{
  "arch": "convnext_v2",
  "model": "image classifier",
  "dataset": "stained colorectal tissue patches (NCT-CRC-HE-100K)",
  "train_examples": 45211,
  "image_size": 40,
  "crop_scale_min": 0.5,
  "horizontal_flip": true,
  "translate": 0.12,
  "color_jitter": 0.1,
  "targets": ["tissue"],
  "num_classes": 9,
  "isotropic": false,
  "norm": "layernorm",
  "activation": "gelu_tanh",
  "mlp_ratio": 2,
  "inner_norm": false,
  "patch_size": [2, 2],
  "depths": [3, 3, 3],
  "widths": [48, 96, 192],
  "kernel_size": 7,
  "label_smoothing": 0.1,
  "loss": "cross_entropy",
  "init": "kaiming_normal",
  "residual_init": "zero_last",
  "optimizer": "adamw",
  "lr": 0.0021,
  "beta1": 0.95,
  "beta2": 0.98,
  "eps": 1e-10,
  "grad_clip": 5.0,
  "steps": 22000,
  "batch_size": 128,
  "epochs": 62.3,
  "lr_schedule": "cosine",
  "final_lr_fraction": 0.01,
  "warmup_steps": 1100,
  "weight_decay": 0.1
}
Rows from block 5 of a small image classifier, named by matrix and row number. Rows with one number belong to one neuron. Each number is 128 + 32 x the weight over its row's rms, rounded and kept within 0 to 255. All counts start at 0. Numbers have three digits each.
After each neuron's rows are labels from the 100 images, of 14976, where the neuron reaches its highest value: "strongest on" is what is common among them. Only what is clearly more common there than usual is listed. The data: stained colorectal tissue patches (NCT-CRC-HE-100K).
# fc1: MLP up (model.blocks.5.mlp.fc1.weight, 192x96), inputs 0-95
# fc2: MLP down (model.blocks.5.mlp.fc2.weight, 96x192, transposed), outputs 0-95

fc1.60:137141091129115131157128125071103186193118121121163101091147132150065115121163098133157130166113120099131137092091123139093081199099171034111155109167077143132080138170142158172149105106107085131132113118128084161089143221154184132122167122175100121142101085171095118149139151114145102113
fc2.60:136100137127092114133158155103118174080099144057175108127166167127190113121165137121130092134111154074125123105093148117138140147075102167130090138165129161142152128155169104138150112092144144110154147135088198124123127075140120186094076104101107124128098078157141201223102129068134200121
strongest on: tissue: smooth muscle

fc1.157:116127132167210177114143103108134126148170130113137162084126111157125146110090151142147098109174178139149130092184171053140141106137068062100168175087160103128147095149151082147088149119148080169131182122100107083105131142118162136145152166155129100168104150168123115164181122117066141199
fc2.157:141149102089104212094108138165154144126149096135147135076159129059073157164112157164182124103127138107140138111090124158095102103131167103150127224147131099157169141101087096105114134115153086106121118077148063165146173109068161115122161145113171124151074138068138112169161126109101125081
strongest on: tissue: tumour epithelium

fc1.78:123121132140110118170121116127070153103098147141138147115106121181122196094084102096066169128082238197089140138145120130168087122157151084174117119101085147157127115123122137145138156098071116165142104125110108144159161146060133150143134206177110088120090127098165112144162133117076170125
fc2.78:098153147114161139131078101145184104121131122158072163138114091122107148154106082142146122122110081188137151168116115152108155145151146066109149140133066098114091124149059132071100172167122151146078089144170089130126157145150186085184167114116133108134183197069101082133145150167083110100
strongest on: tissue: smooth muscle

fc1.44:113081192119118197151097163152099132116131111130170122153149155099155098155116057064118109083156177118096156182142128107123143120099104129132128132112155127133088113124111078117149148102072144077197111154162155092099156124015125195095124077100157149111182110103133134116123148133099154124
fc2.44:142119172100095134120120181156150126096143134111144117103135158095138133114124140139159122077187123121135132151101161109079105135167115091168152174119074159134158106145093114150089153089125172125127073110110077166158122090018161121114099143118172128118117151096139160228117171144067188081
strongest on: tissue: mucus

fc1.85:141104128116143112155087061128068111183174133096117107143160140110110135111098128137103130122166103140106123074085053092149140169107149029090207146119111136164159097154094088149130076154127086165122174130074144116173130101155130088098174128104178102152146153155096162141145103133139152177
fc2.85:094110133150161154139097163097160120067120162090119159134128089110135131126161108129152112134131139135155137167077135123124160162121103066134135168154088165128121091137098148122068129112134174115135095071097108159126127086167162103148119143126148090082106156067116151255094156164096143082
strongest on: tissue: adipose tissue

fc1.39:144198115092122137125112145060089158081125116110139212164165147131121116139094107088123057211106175106119167131100144153096214117177131145152146146144123130129120067124098080118131116076055093114182100100153091142122172133089124123119157170123125107143108084136089118101114124124155126102
fc2.39:134141162115156038102143101163067151160117105141064099153157133121165130127151131164099118144089115113084134098130103151154078125134108193105134054111163128096086149130136096093157165163121142109101125177101204129154144167171122181107130133136107113134209107178112128132139109087164058158
strongest on: tissue: adipose tissue

fc1.111:030123108159109118115155150134086157107137146137144172152126133119167122163135076079101120083138161102114156140122087128143101128135166148127103087160140094110167151092174088155127098138059176157119090227156175196184130095121143217126127131155109126152164141164114135118149113104149163125
fc2.111:095152110107151120132149127144188130127123098148166167149102143145146194070124151118222094092139102136153082138182112104164113094166125150145105162119166096155150165114146099091105097132112160103124153211145102112163110109120095103087083126055145150132048099112143137102115115058186148136
strongest on: tissue: normal colon mucosa

fc1.162:143181124134177171144151054142151101129081139092105122106066138160179123169168143143094140111119112074058106155118094154112157123139142142156103137207109105138127152103126144158087114067099131165103146129056114171151166141085110110109160200158057133157137097165149178110122135124097155120
fc2.162:149069140118092101098118140122109140154171152157144148080121188200122091152146170133114108133160178101118122104186167133112130102150151087154094080119114197094110140148161155186147118087097146139143115172091131097121066070099069132107113121083160148115123086170121127072159080159094190124
strongest on: tissue: normal colon mucosa

fc1.100:127167161080134162128069101060120175103155144107131175133145131168085082127073053103120055183108166153149190079137161117090215122156083114121161138154140122190135077121139119135102141096102078159139146116142092121101141168126160133103137150107128116171144134125103105124118106145189117107
fc2.100:082116090140144086121126115125119105186099141145126143161142122156119119124130072116114106146106101140139158128159140165181096134143132185074160075129154072093084144138146109096148136153068137123118141190165174103160106192151127150130124095133083138116232136165097081038122108095163110179
strongest on: tissue: adipose tissue

fc1.76:108166123186121137164120120111141128172111148106130138076102208104177154118093087124141121161105145160097129161084116152183112189188161061132167102171157145127140118144103069134139143088167180114214164125118091148128092086130096137125110126068148100107114158127137176095168145162133159176
fc2.76:136138128112096062101106086143120167226192139198071173108096118139088145161088121143120158151154099138075113123140122156143124095176195101161142078092149110075088137106135151156155140133060123152142144184140134129090105121141088123131176096123143118181160107131126089099180090094119129127
strongest on: tissue: tumour epithelium

fc1.22:090152124171124168119125138086137211150137123058107144143094168104173122111100106041155080160107145146130168162165163086142141153127120137161138180123179131117149138125125059118162142107138171118174135119149183099129123102071116147109115084101134138119186137077087116139208159124068117128
fc2.22:070104134131135150160140169113146116075099133095200149140138174123172116131199173131156072150123178072200096115134135123104122126078067126117083163135116164184158137140159094134112080103165145074146133117075136121161140064124101147119090145100140110062099086145104160135117121127136186137
strongest on: tissue: mucus

fc1.23:153078061126207114118171092097133150163108104061130124105108135123158133142189163139164134179113106128134111112126123095171133145122081112135211173122117203150140129159119090152119089135149111129123162094066146072110138133139156110117174092138173150173084106062063136157138101149102144114
fc2.23:096165122109066161132151171138147108074108117116183107138150120107132146117146146125173071136132111124142109162059130115084119138123101124154120135143109136177196125118120116101100113127138168109088088120114113140150131081098149202075090173125153148132021127121141164231107147085159167096
strongest on: tissue: adipose tissue

fc1.72:103129123089160154146108100149133147104121151129139151188159196088192134139110139112150142092124137154134179116129148089115115119133059144136138192092160169143200146175098061128104119123106127153145135103135205103166121097107127151117099069123187125199137130071146202108089141151092161129
fc2.72:190109142143115118143071159107124141045112089079140120104139183147170121111161137187154127088098181122164137125176121118122141136128105123093107125138080193116111130189129103157121120118177191111179090066090116129151110087136121139150070130127144146067099142149120180085097160155067172131
strongest on: tissue: mucus

fc1.169:136083151087101125114109070132128167107144140163144118162162149124085161142122140120091166090129107126169143132097147111138182129108070169150153116120079124121134129200133112145000098133076167147114099124156154138138143119050149218151103142115130104184142155131147155130112144173157147117
fc2.169:106083146125126150153101178139112104068085138083162118126145173114168083119158138156141084095088167103198150127139156140073138146094071155092105132141081169151142150175121089144084145136156160076155104089107094090198153096107160127157110127152141167063124162148086168128099141153081182132
strongest on: tissue: smooth muscle; tissue: cancer-associated stroma

fc1.98:085088111143140141151104112136149161185119189068218184180141146098151162169105143116113128142144129124161131118070114115162127181116185132139119079176150189129152146130110116162120161141154124107169137116086135110149149141119101134114151089061121108199069126117102124095154114095157063182
fc2.98:092139156088150091088158094184125103151141075177112141105120151123119111148121141174198084089086123133129129099141108165171100098162152161112113124114190106088112180146106081109136150182082136096096122182180106085171167108141116103122159110064155158138050106121137109106162112080185147131
strongest on: tissue: normal colon mucosa

fc1.188:087093145119161168195088096131084151153150069139112086128132168119121208139143105132059098145140157179144161143148123106114149155108125118139156168116118127129159125131124062188072132063077130162152161155127147078121130106117134148095119053083187174164158132117101134107117095124122155189
fc2.188:089140125155085138129177167107068133138141113148103107159124088073141145121126113139079146160161127113095130131027145131119136155103136190154166119121159106124158086081108152067081098126080100130143157117106161196127166113143151132134155171184119140127096111122142163189119126083198049105
strongest on: tissue: tumour epithelium

fc1.125:104117076103139128138095133137035128107153119102096164110149139125083156127128110067098173112181169151086151129110114093138138106110137127122109201162102085162161155131171146159124093123122172132213124219135172158162147097131119135094125127096096120137178100138148134126074078123123207147
fc2.125:178171143118173078093135083186086095084131068147085070176123119133144145121130163176176109110068125138078136114122091137137076140163113139117126092106177154108103160116084100090149158197172143126066093171160141133147184120155130157118150178143154146162110134118156122124144143097178078112
strongest on: tissue: normal colon mucosa

fc1.9:075138151083095120123160134119143156090104121113115155190160174151139118192166102113101122127153101130173154092098115139187132136151045141135116136196170141153126158140139084121036100161045146129136155163156102164092161155132137158155118124156138200186108099138137127125087145169092124119
fc2.9:206117147152133116146038120093142103090107085091097132133129165172163141098125110147160156109101123135136165138165139129124132143156094146074143133141078179095082127183138111132122128133157182134191111072146119123140085111113129122160064109213105149091151170151113165094085141153061108176
strongest on: tissue: debris; tissue: cancer-associated stroma

fc1.166:077094166097112146189109117127089151101122062105132129183150159112210192135150130115104143176186179123151108115113099106105075115111104105117122123110178139108144138131128070160128055117115155168174127150132170131112135188148169140130145094148140102212141103161142179102088126150166157145
fc2.166:102126058171104146154134156077075096146130146128127113136112126143109073116111123106048192164140168088119134137107148102106124138141129159105167081112135127152147091122149175171122077122131103111154155089084144109120114187130123136170124122242090122099192136166139112058103150179139126166
strongest on: tissue: tumour epithelium

fc1.0:106074094079144165172145099104144185113118095123133190219120135110167178125221076115105166116173114154151141119102130084141126070058154082154134121111124136129151129162151121125125121128103171114131128137087145112175164105133148129118124128148143154180187115058058139153146129130137167116
fc2.0:133120117100047120111123127115149190140158159135134155088143129112149169130121106100085134146167096122097103129080120113114156101124167138179108094138125121102138111127139141193138158084079141187133150166057139168079084131116132136063125112162125066199120092128127186220129097108126173083
strongest on: tissue: adipose tissue

fc1.31:150145129086201173159095102140158149118100141098125088108139106110127070163182124131118184158107114077055114102105122177127127140152114069173111108170108148143112043135153178141116146093118159113128167155032118195155120157137144105114119152114085132135132129124165174128058093139131127145
fc2.31:158169118135074122102073166123147123063172101109139124122114124116135164125145148146229121134134137140118135183131136117073118145161135066155152163134117183137161108106082146119072117127127176116114053100103100196134125071106130154107098144140186173119047143081146166122107139124131167087
strongest on: tissue: normal colon mucosa

fc1.121:093137132100140175119117128145133189092144171123151125192160194093196162137106148109143160110179121144123179141106113113131116123150084121147152205107160189142206133142113078117117124134103175145154121113141200123193105104106119172117104068092168124180159131126130192088120147156119122111
fc2.121:176097160131118114160077150115113116081101117099135116116122194143172118107151158172123133098079186096187118112169119115110141122120085140080088114102088198140121148197161100153142120138177170088186113088118106095153110086136095140166084138114133171071114130188106170104115139147070176155
strongest on: tissue: mucus; tissue: normal colon mucosa

fc1.120:110160096199111086113165111103153158168105116081168070057123079191098134115178159113153136146143105124137115112172134081146075169139140126136163108137128073126139127158192143136067094129143109109130102151115082176151133167133175139137206117140101151095155084135085138191164133129084110114
fc2.120:120120151103097191162149137147102096084080137110168067126160131087140115128151166131071100139106149097156114130061112110073147127069082136131094119112081157188195115145116116153129169143187091112088109078113115120149161127080183172117136172141137085138109130161111156186127148161094179085
strongest on: tissue: smooth muscle

fc1.77:142112139158107121126121134063114171163107106123123108081147127207133100127180103135066143119129185134155124118161126146114131146159084149151102108183114100140103096107218125178091090145129098151120136177134077144077123188126195131128191161164056115117126127146135149187123093076092126107
fc2.77:093135129119140168209125138113103079094088145125169100172098144121183121102183176131111106162108171092174077137138098092097169113074050170118070083087106156194164130140146144107111109145160140080121147104092136118160120129153112168147107174140140099078119117190081153152109118152127152124
strongest on: tissue: debris

fc1.150:069068022188143153096159128074103183175151068135141093084135141123127155162165155138155044152116125139132112083100169137172111158110173093157171165123116089146127164167124096125066099114138132131135131121091122089105122146135185168145127112131138128128168126121096157127154148103107175153
fc2.150:125103129097133130094142146161088223106142086128139135042167099069120069157093136192086108090149158114085111116087149117135108125112155132195117152148148113098146128121103139152129139091103132138136135133075144130135151155149156158087161138107179108175052111074154171152125135084158168064
strongest on: tissue: debris

fc1.38:100123166158129105166057086109166126120159079074188116149180166148054110146174131124136101082119096131152119128134144158171110123178154079145188141132178114208141106174104119121126092134132098139117135124079117108097113186147156132146144125108135135091096109104131096134178132085163217154
fc2.38:101089087082141135124140118167123183102095086130165161083153180135133066129114141168154091068094146127160120092151141129127104100115137184130088155142152093143152188187139077115156126126139143070130140155147105059192165134134152123113108077078137180132087101098130174079137125106182181115
strongest on: tissue: normal colon mucosa