python train.py --model="image classifier" --translate=0.12 --patch_size=[2, 2] --widths=[48, 96, 192]
Rows from block 4 of a small image classifier, named by matrix and row number. Rows with one number belong to one neuron. Each number is 128 + 32 x the weight over its row's rms, rounded and kept within 0 to 255. All counts start at 0. Numbers have three digits each.
After each neuron's rows are labels from the 100 images, of 14976, where the neuron reaches its highest value: "responds to" is what is common among them. Only what is clearly more common there than usual is listed. The data: stained colorectal tissue patches (NCT-CRC-HE-100K).
# fc1: MLP up (model.blocks.4.mlp.fc1.weight, 192x96), inputs 0-95
# fc2: MLP down (model.blocks.4.mlp.fc2.weight, 96x192, transposed), outputs 0-95

fc1.25:095122020136181116112176142229148140134115133152143091170128150158081144162094099125139088115157136140125147127106117151092174152153114139143125169138166170091103152125079122130122110091088193140159115129137157145114154086127082120101162085086145100044145154071130162090145115109166111151
fc2.25:096058090140171156163110099108135123171095165106110174157112116130148116121157138093107121154130132083131125114063124115146133114114099171126111112113166107135137160116153125147116138122099111114152193122133150110126108137131127113122111133176091088125157096158068111255099097119151138157
responds to: tissue: adipose tissue

fc1.56:121131126163165079108102110124136148116126157125132143114138000095125141129084039127139114129127190196078149128143103110116115141166107167146133162101125119095152141123192071157178116166056119109100137150119099122133106147110181138129136121163129190154131129179115146123146168131138133068
fc2.56:142151132057106159080185128163099163165140117145140097067175155079098080158131161146101111152130158083121122073049135151105097104121145148171108082118145115142173166124144087165153136104130080135093115160128140120138150127129111153104151119063147051194109092144147130202180117140135143103
responds to: tissue: debris

fc1.42:118134075106137126144113102138151133102144127154145184113159150158079127096148090148133150174106150121117121128122167152090132145133118136134153148185093175063160137142065155085111108042060139151119127130107180171146115054076048117167151129128134132154125104077155203126169128123105171172
fc2.42:148165165130108024090130089141083192128123101130108121172142154181142118143141131148124125116086137117113116088086143168159075145118155146115120085167176106079084129132138094135199135170128153118165130168109201093141131102125143170105121074115097103175093097140192128179105132068151103132
responds to: tissue: adipose tissue

fc1.74:111140104097159154066129199176138169176057125179126116175108106168163144160167098183098121063094135164120140117090084132070162090123159125117157142131113145144145148089083113134155082098130132168113110096153170168094158133079145133123170078115101125097148098103137107066131111136137056118
fc2.74:098118127084180190142140120084084053157122142133138118146122073088070159130099122111079132184121138074166122112111121107103138109130118091116119133122121145181142157074124163123116119131165053114083166080148108116114135114113119125147171185116110092089119130163094042132168079183115069147
responds to: tissue: normal colon mucosa

fc1.174:118156145153131143202114119127135082072136118080119104082070103072114181112138128138172182136130110114127150032178186116157176088146127108131123123126158122144166140128136091114148168128120127113080132086165110123066146147097115123154096110147142145124098149124143170160071204183078176116
fc2.174:147112138109102153140129157130084103096129137101166094086116077045092110137112127124058135106150138134099089164070125077107134141134109126161149116099122127165166085094078172171104144164139108121111107176111068122126098072077171140111111205134169061125083143108111127189118120131108179079
responds to: tissue: adipose tissue

fc1.22:099098123133126091156190102157088138153156118144112113084116110084077142140146144137164170142122172076113080150141144085119164116148140117119156152191189128121067160092139139094104062092148129049148163127102133145100173156083119176141097125167122085096092114123109233163153113154138130129
fc2.22:156145162116108082095125140138111083107086103098102081125188128120134087152101103137118051126099077149082158123062151174105138172109117094131144075151061119088097095169092088109146201140144126185104057152092141118107126159139191171094117116139105142177146134129111134162124134155080127098
responds to: tissue: mucus

fc1.7:161122077151159147101129159142152148143143113083099087137199063170168095094140145138084135058117104143133153098097094145158138052116069144133144138188173129130121130088140129112129082112140086097078166111109125136139127069115129112175149156232145153133110114095151177120131155121170168100
fc2.7:094133128132065134158147104093140132158118124119192153138102094122132137125087085086109115160098116165123083160116128133127164101076170142122079151168156093140155120094172152183173119161110076151144185175144136083122146153154115130117145092129065128188136106140114121102141074011171175150
responds to: tissue: tumour epithelium

fc1.16:051117084125135154101072125149196120101110154077189092144096074111141091222124078240140170136135146136124146136101092108151111099127097147121140169109100161161097129087123132126123109147131113137073123156124152111096134139136140160130066127151106177128124125091180105135100176095141104108
fc2.16:140191158096180104102136071168102078129142077163072077171126122166167176142157143153171146173076046133089109088150073138148138126127146131119116117110161153108098173097120091074125170188124131127061119122164148170097136080108101133115101141135120103166094085145127135131171116120142085146
responds to: tissue: normal colon mucosa

fc1.78:119073089128180147148111142134109110126056153142091151110066123080132039136130115122108207197115112147166065108087152141111164112130126160121105138117130164166108154123111102117128124101110132099114118152191137203172156166105124122128155156065100148116176148148124109159129189175143078120
fc2.78:115161134186075113131153169086075065153176108092141119144065134120066096156121131107109205130125167111124135162117130146150119136153141063094165119105141128156134080051130186170089052129130079112158124113115116154125128144065069112162150141137113169090154129139128077141146131101119147156
responds to: tissue: tumour epithelium

fc1.89:145124157131134123112130106105163100167149144150192132159126126138137101124047120144143097147121145173186130131137083161156094139148131149063115076120050141143121132050127153136164075132130112165078147175127158089133136067070159181175117133121087149082143094112081116100183133082086102095
fc2.89:076088118149117119131162171128128104071117109113131165107101154135094088108113111152116125088110213135165119162153127120153110133117107050104159208113108114143148129136092118117062097142153141062140114136110092109155146058122131076178150134065172159038117154095141104095094133133106162096
responds to: tissue: mucus

fc1.69:078164085155126169180124112142166179077151104068126097094188123097108090139113087160094137096100187118146136064153153184152147084164087138099153104144119129070160097110106107184136155076061151096122125097173112125086143159086109136172101120124116161124168105132184160122140161152124125129
fc2.69:127152167096128138093155102160076127110095133099104069173161091134121125121122071139093102063092096151119139143108144119164065154142098125115157054163149075098104119137088102094159159189124152135144096190134134091169110102192184165136092174125121139143106173120179117078126150109173082108
responds to: tissue: adipose tissue

fc1.9:049116060103164137121071157142183078085095136109179117129108118153132092125172079201167171151137107092171104106114122138112120120115127102106190178163119166131126179101115138097126106123100103116136127150108160123142094084152076191119110114120053099094169123113196166144123124127127101157
fc2.9:145166133098206122137138079169098079106161057164056118129081144146172136167166154173186153130063133120110099098155076127139128128144163165113129107073151154113094181119112120090163144194130135084096134112148149161109156083174087124155147122110127121107087110144107173099176118161158100119
responds to: tissue: normal colon mucosa

fc1.44:145110078149165111091086104174134124171088157171163119144122085174155144191111036139158133140127195141085141107134134142126131125142177136079138085110132113101131120120118094092167057140070167132131117128132168163101111085133061110115124121166041099148146123153145142149179166135144116185
fc2.44:130169060129114131170140107082153116158108126072160137170114115178112161105154126091114126165078155120142101127129086138150157084063138141100050086151148090165145136092200117124117086137141092121142183132096193079111144121133089135132151107129059104146096072151133081168108101078163128163
responds to: tissue: debris

fc1.70:103059123136119121106173100133113103116144149141093107070151122059095132158161128151198143148062212087135130145158150075134133149149144144162136065137068111141084147138098143104120039118123118085082112149116130124129162143113105173162088167141140170109065114140095146179173119108144106139
fc2.70:071111152107133051119145174122127132092140122116083160097120175135116081122104100136082102120135105133117121138093136138129111151144088068148096096100055162090122088149103125177047177116120163131113080123055096123154104143117150117108106104125152101110164116113076117175133090193048119077
responds to: tissue: mucus

fc1.52:161083048134146131105148162126184142131163080109081069150200105151148097115155130130115146053113154143109139078088087142163172059152083155143142121141136137108106154127146153097133051121118153133098179148109122138092113084100140129159143145228137119132114115094131151179140141077134107121
fc2.52:114137145150063121169128117084116156138135122126199181131071093152110117157071079113114130126087124176160103177166129131140149108097153139107086118165143090134149112091161167164133085165106091109143174133132129091154124166119106112142108081100099134160116130094118101019128098034176145144
responds to: tissue: tumour epithelium

fc1.58:070166134155134145122147101173136165113113162093181096159114031127117070154049055163097136109141147143084106119104109135102122106106108124123139104143142138169121081112177163188107072159117079135095133100121143123117100135130141156109078105118135078154036090128164109134139177162114129120
fc2.58:112168159122111118128102078101121101127128106124105102188140145156148172126160121119098125228073096097034125091150095136082166137095119099130125085106115150117105131114154124131120139134125119168088130099129190159052100094100076146118117140147101070182116097177116130116114093093076061143
responds to: tissue: normal colon mucosa

fc1.1:128054166138141103125147108110113082137148170157106105081126138067100096138151129178194148131125223105138101157134107087103140167126182121129104113132090092148065180107094156090116071116151113079086130146102123128132149149077113139144106106135101088135109129116096206159181107179092113165
fc2.1:085120184122125070094185146138092144103115107107133095125186123131138062131123102127059049118138101096082145102067158141143122156106109120163097051147096153066106085146132104135133170096091152153092096147065146140127091120133147164071121144086113077150144103143110141172138116129102097082
responds to: tissue: mucus

fc1.55:079123107118155103191134101091090173094129098092161152097124145101133184146069092143086140146113198161119119125108183148129109148193075160129102142116125168065132139148103123185159138105040151157133083141126076145145112128090138209145120128131145198096140115145103148107144150133105142081
fc2.55:105172092103061121118141168132138177113155098107202112075144125101140108142105086112110136110144123122090102152071122093099132133123141119180071087108135147129192093129128149201097127096056128158170117201094119154117119101140114142125116117100168103155091125139135165199160138088143211106
responds to: tissue: debris

fc1.177:063075071181223106150070143126176073122145210068144097105104116106121121115131116133180131134123099128154118085137096113144132095140098146160151194129091187126153172155118111106117121101116128068118176162164122145161140052136112141133136120103134129128154127121158148132094161119089074140
fc2.177:120130148220110124128186145064090114124136108102069140120098127138144099130086114139102148127087166122124151164150103157150168169117130123081191085111151147092079070100126188169151081140085149132099126085087174164106104125152086115179154144152064121083069159164141140120082131134124106154
responds to: tissue: normal colon mucosa

fc1.179:107185090119167103178106154136171150085116093103094151113150140164124130096154072138110140109122121127103125099100163126133114096138116199156174155125092140077195136137103140160127141057017173146111214171161126164144114103089078109159160100124106125102144115135164161122110141118106144175
fc2.179:146165180099068030122122080157094158108116116151124079156145137190176167094097119160064124085098066187061092135119123112128093111140140133140124084136118117073097088155118109145139180182112163173147110189099145105145106130136157161116108105126120120190140137146160163151108126111140129112
responds to: tissue: adipose tissue

fc1.54:131107168200135123123138120172141184135148186164125132118111071162114134178134080152141148144077166131142136146143134092087121109149100138135139133146125144051154148125147064156144091104074085087120084100142176145070151098108141193151149153189090203139169141109129121142148202126085127144
fc2.54:165154130074123181113097124152082143089116091101151076118192133141164115196158144120115079110068143107151126094080132173088143160069135181134119122179144122144165167140114072123167139153148111151137097153118213107126136083143134187096081126096123118187092095134155158091150129079140150125
responds to: tissue: debris; tissue: normal colon mucosa

fc1.99:171120024158126157118125126224163165154130157136117143188133115183099148147102050127122093120153112180141147142091113117105113162107112114132096118131173134123144122134143114175148038137063147166161075133151150136137115131151074163103162135150124103110141143127094121070157099102180149122
fc2.99:091080085112176170194097132105132099156104159105091181151074116135131140127163119093078174148152110101146092151088091076117145102117076144144133117060122103167167128113137166131076132129123119091167193095106109131139096106135138089155095128215126070101149130137065126196108102146126112120
responds to: tissue: debris; tissue: adipose tissue

fc1.75:066150085131138137164064160097193171068117143078124092128127121113158094099133120149130109115102142166110098108148097179140153100152152137113207165141149137110155141062140139143097155106081132093080144119158092092096117132096110138176101101132102173144169118124199188152103150187071154154
fc2.75:159118147110155139129093094167065116147091172142043096136121127094139110106087109176075147082083133130136137135122126142133104131145088139083173075104130106100095162144084114123134183200123152097151110107133112126196128138209184131185110146147121133106083202146147150124103146184142086125
responds to: tissue: adipose tissue; tissue: normal colon mucosa

fc1.5:090114153076117074146156092094113120038147120107119118120112157127130142185089133164113110167088244113062138122105149153132133149171088127128113096108100129131090113123107177114113124149120123144053106185115080107131115129052147190171129170143155183143125133127123147092131120099097118116
fc2.5:096123148091110116123137178127195122132131174135148136104125115103121146080106135122143111079205095132128129158119152096100136126160115067183131167111073132148182081152112143095047146089098163131107119122119058161141102107093151080111128150093164106130102131092123142220123144180082181082
responds to: tissue: mucus

fc1.88:086120096116148143099090116162178122071094116113161089161080067145104119176120097223098171133150130098094153144091154116117116099127118141112153146123121129152068181088147113157129106140125116170070129185158125160108057121127105135168131095104075155104157114094182105116154167070129067114
fc2.88:115178162098193100080176095179100064128151066141049088113143136122160124141184135145186131130082120101077141071145094169148127141144164119103159141095153155110099172116105083076121181172091148106060109120133149179099132066127104119126114117122125132116105097160119149150162120146152103143
responds to: tissue: normal colon mucosa

fc1.21:135083080082140119131070148172114121181115160158119123159085090160127146158147070132113109112129157135058141105075122149111131138130142161069137104135127124124173123097168114101196073153103168172138129146108153176127133062146094116111111069164070126102173145165145171160144223111138127136
fc2.21:161138081141053111170110104061108139150112112074140125156114132181110127101130110089065151150094150119115102114169136136119150122086134156105145076136133118139134109098191143130149079123144122144138198122091187097091110072097070160123110098158078143148144094191149103055085099097113156176
responds to: tissue: debris

fc1.41:092188080198137138158112133157153160048146117064118062111145117125117119112134079178091138147116166132112099099148135139139190066143074131110183119153139133088184085117110127134140167098099123159116149133119151129103125124075117134155101107155106114109151119123173149102101221147053155124
fc2.41:141133171120128116111103115142085096098089124092088077176160100143117141118094075125043133081093052136117142154104169117119097152111092136125165061142150079117129117130083129108149150191121133126111059172122118114169085113132204171141063165153117109129136179106181121090107139116145096106
responds to: tissue: adipose tissue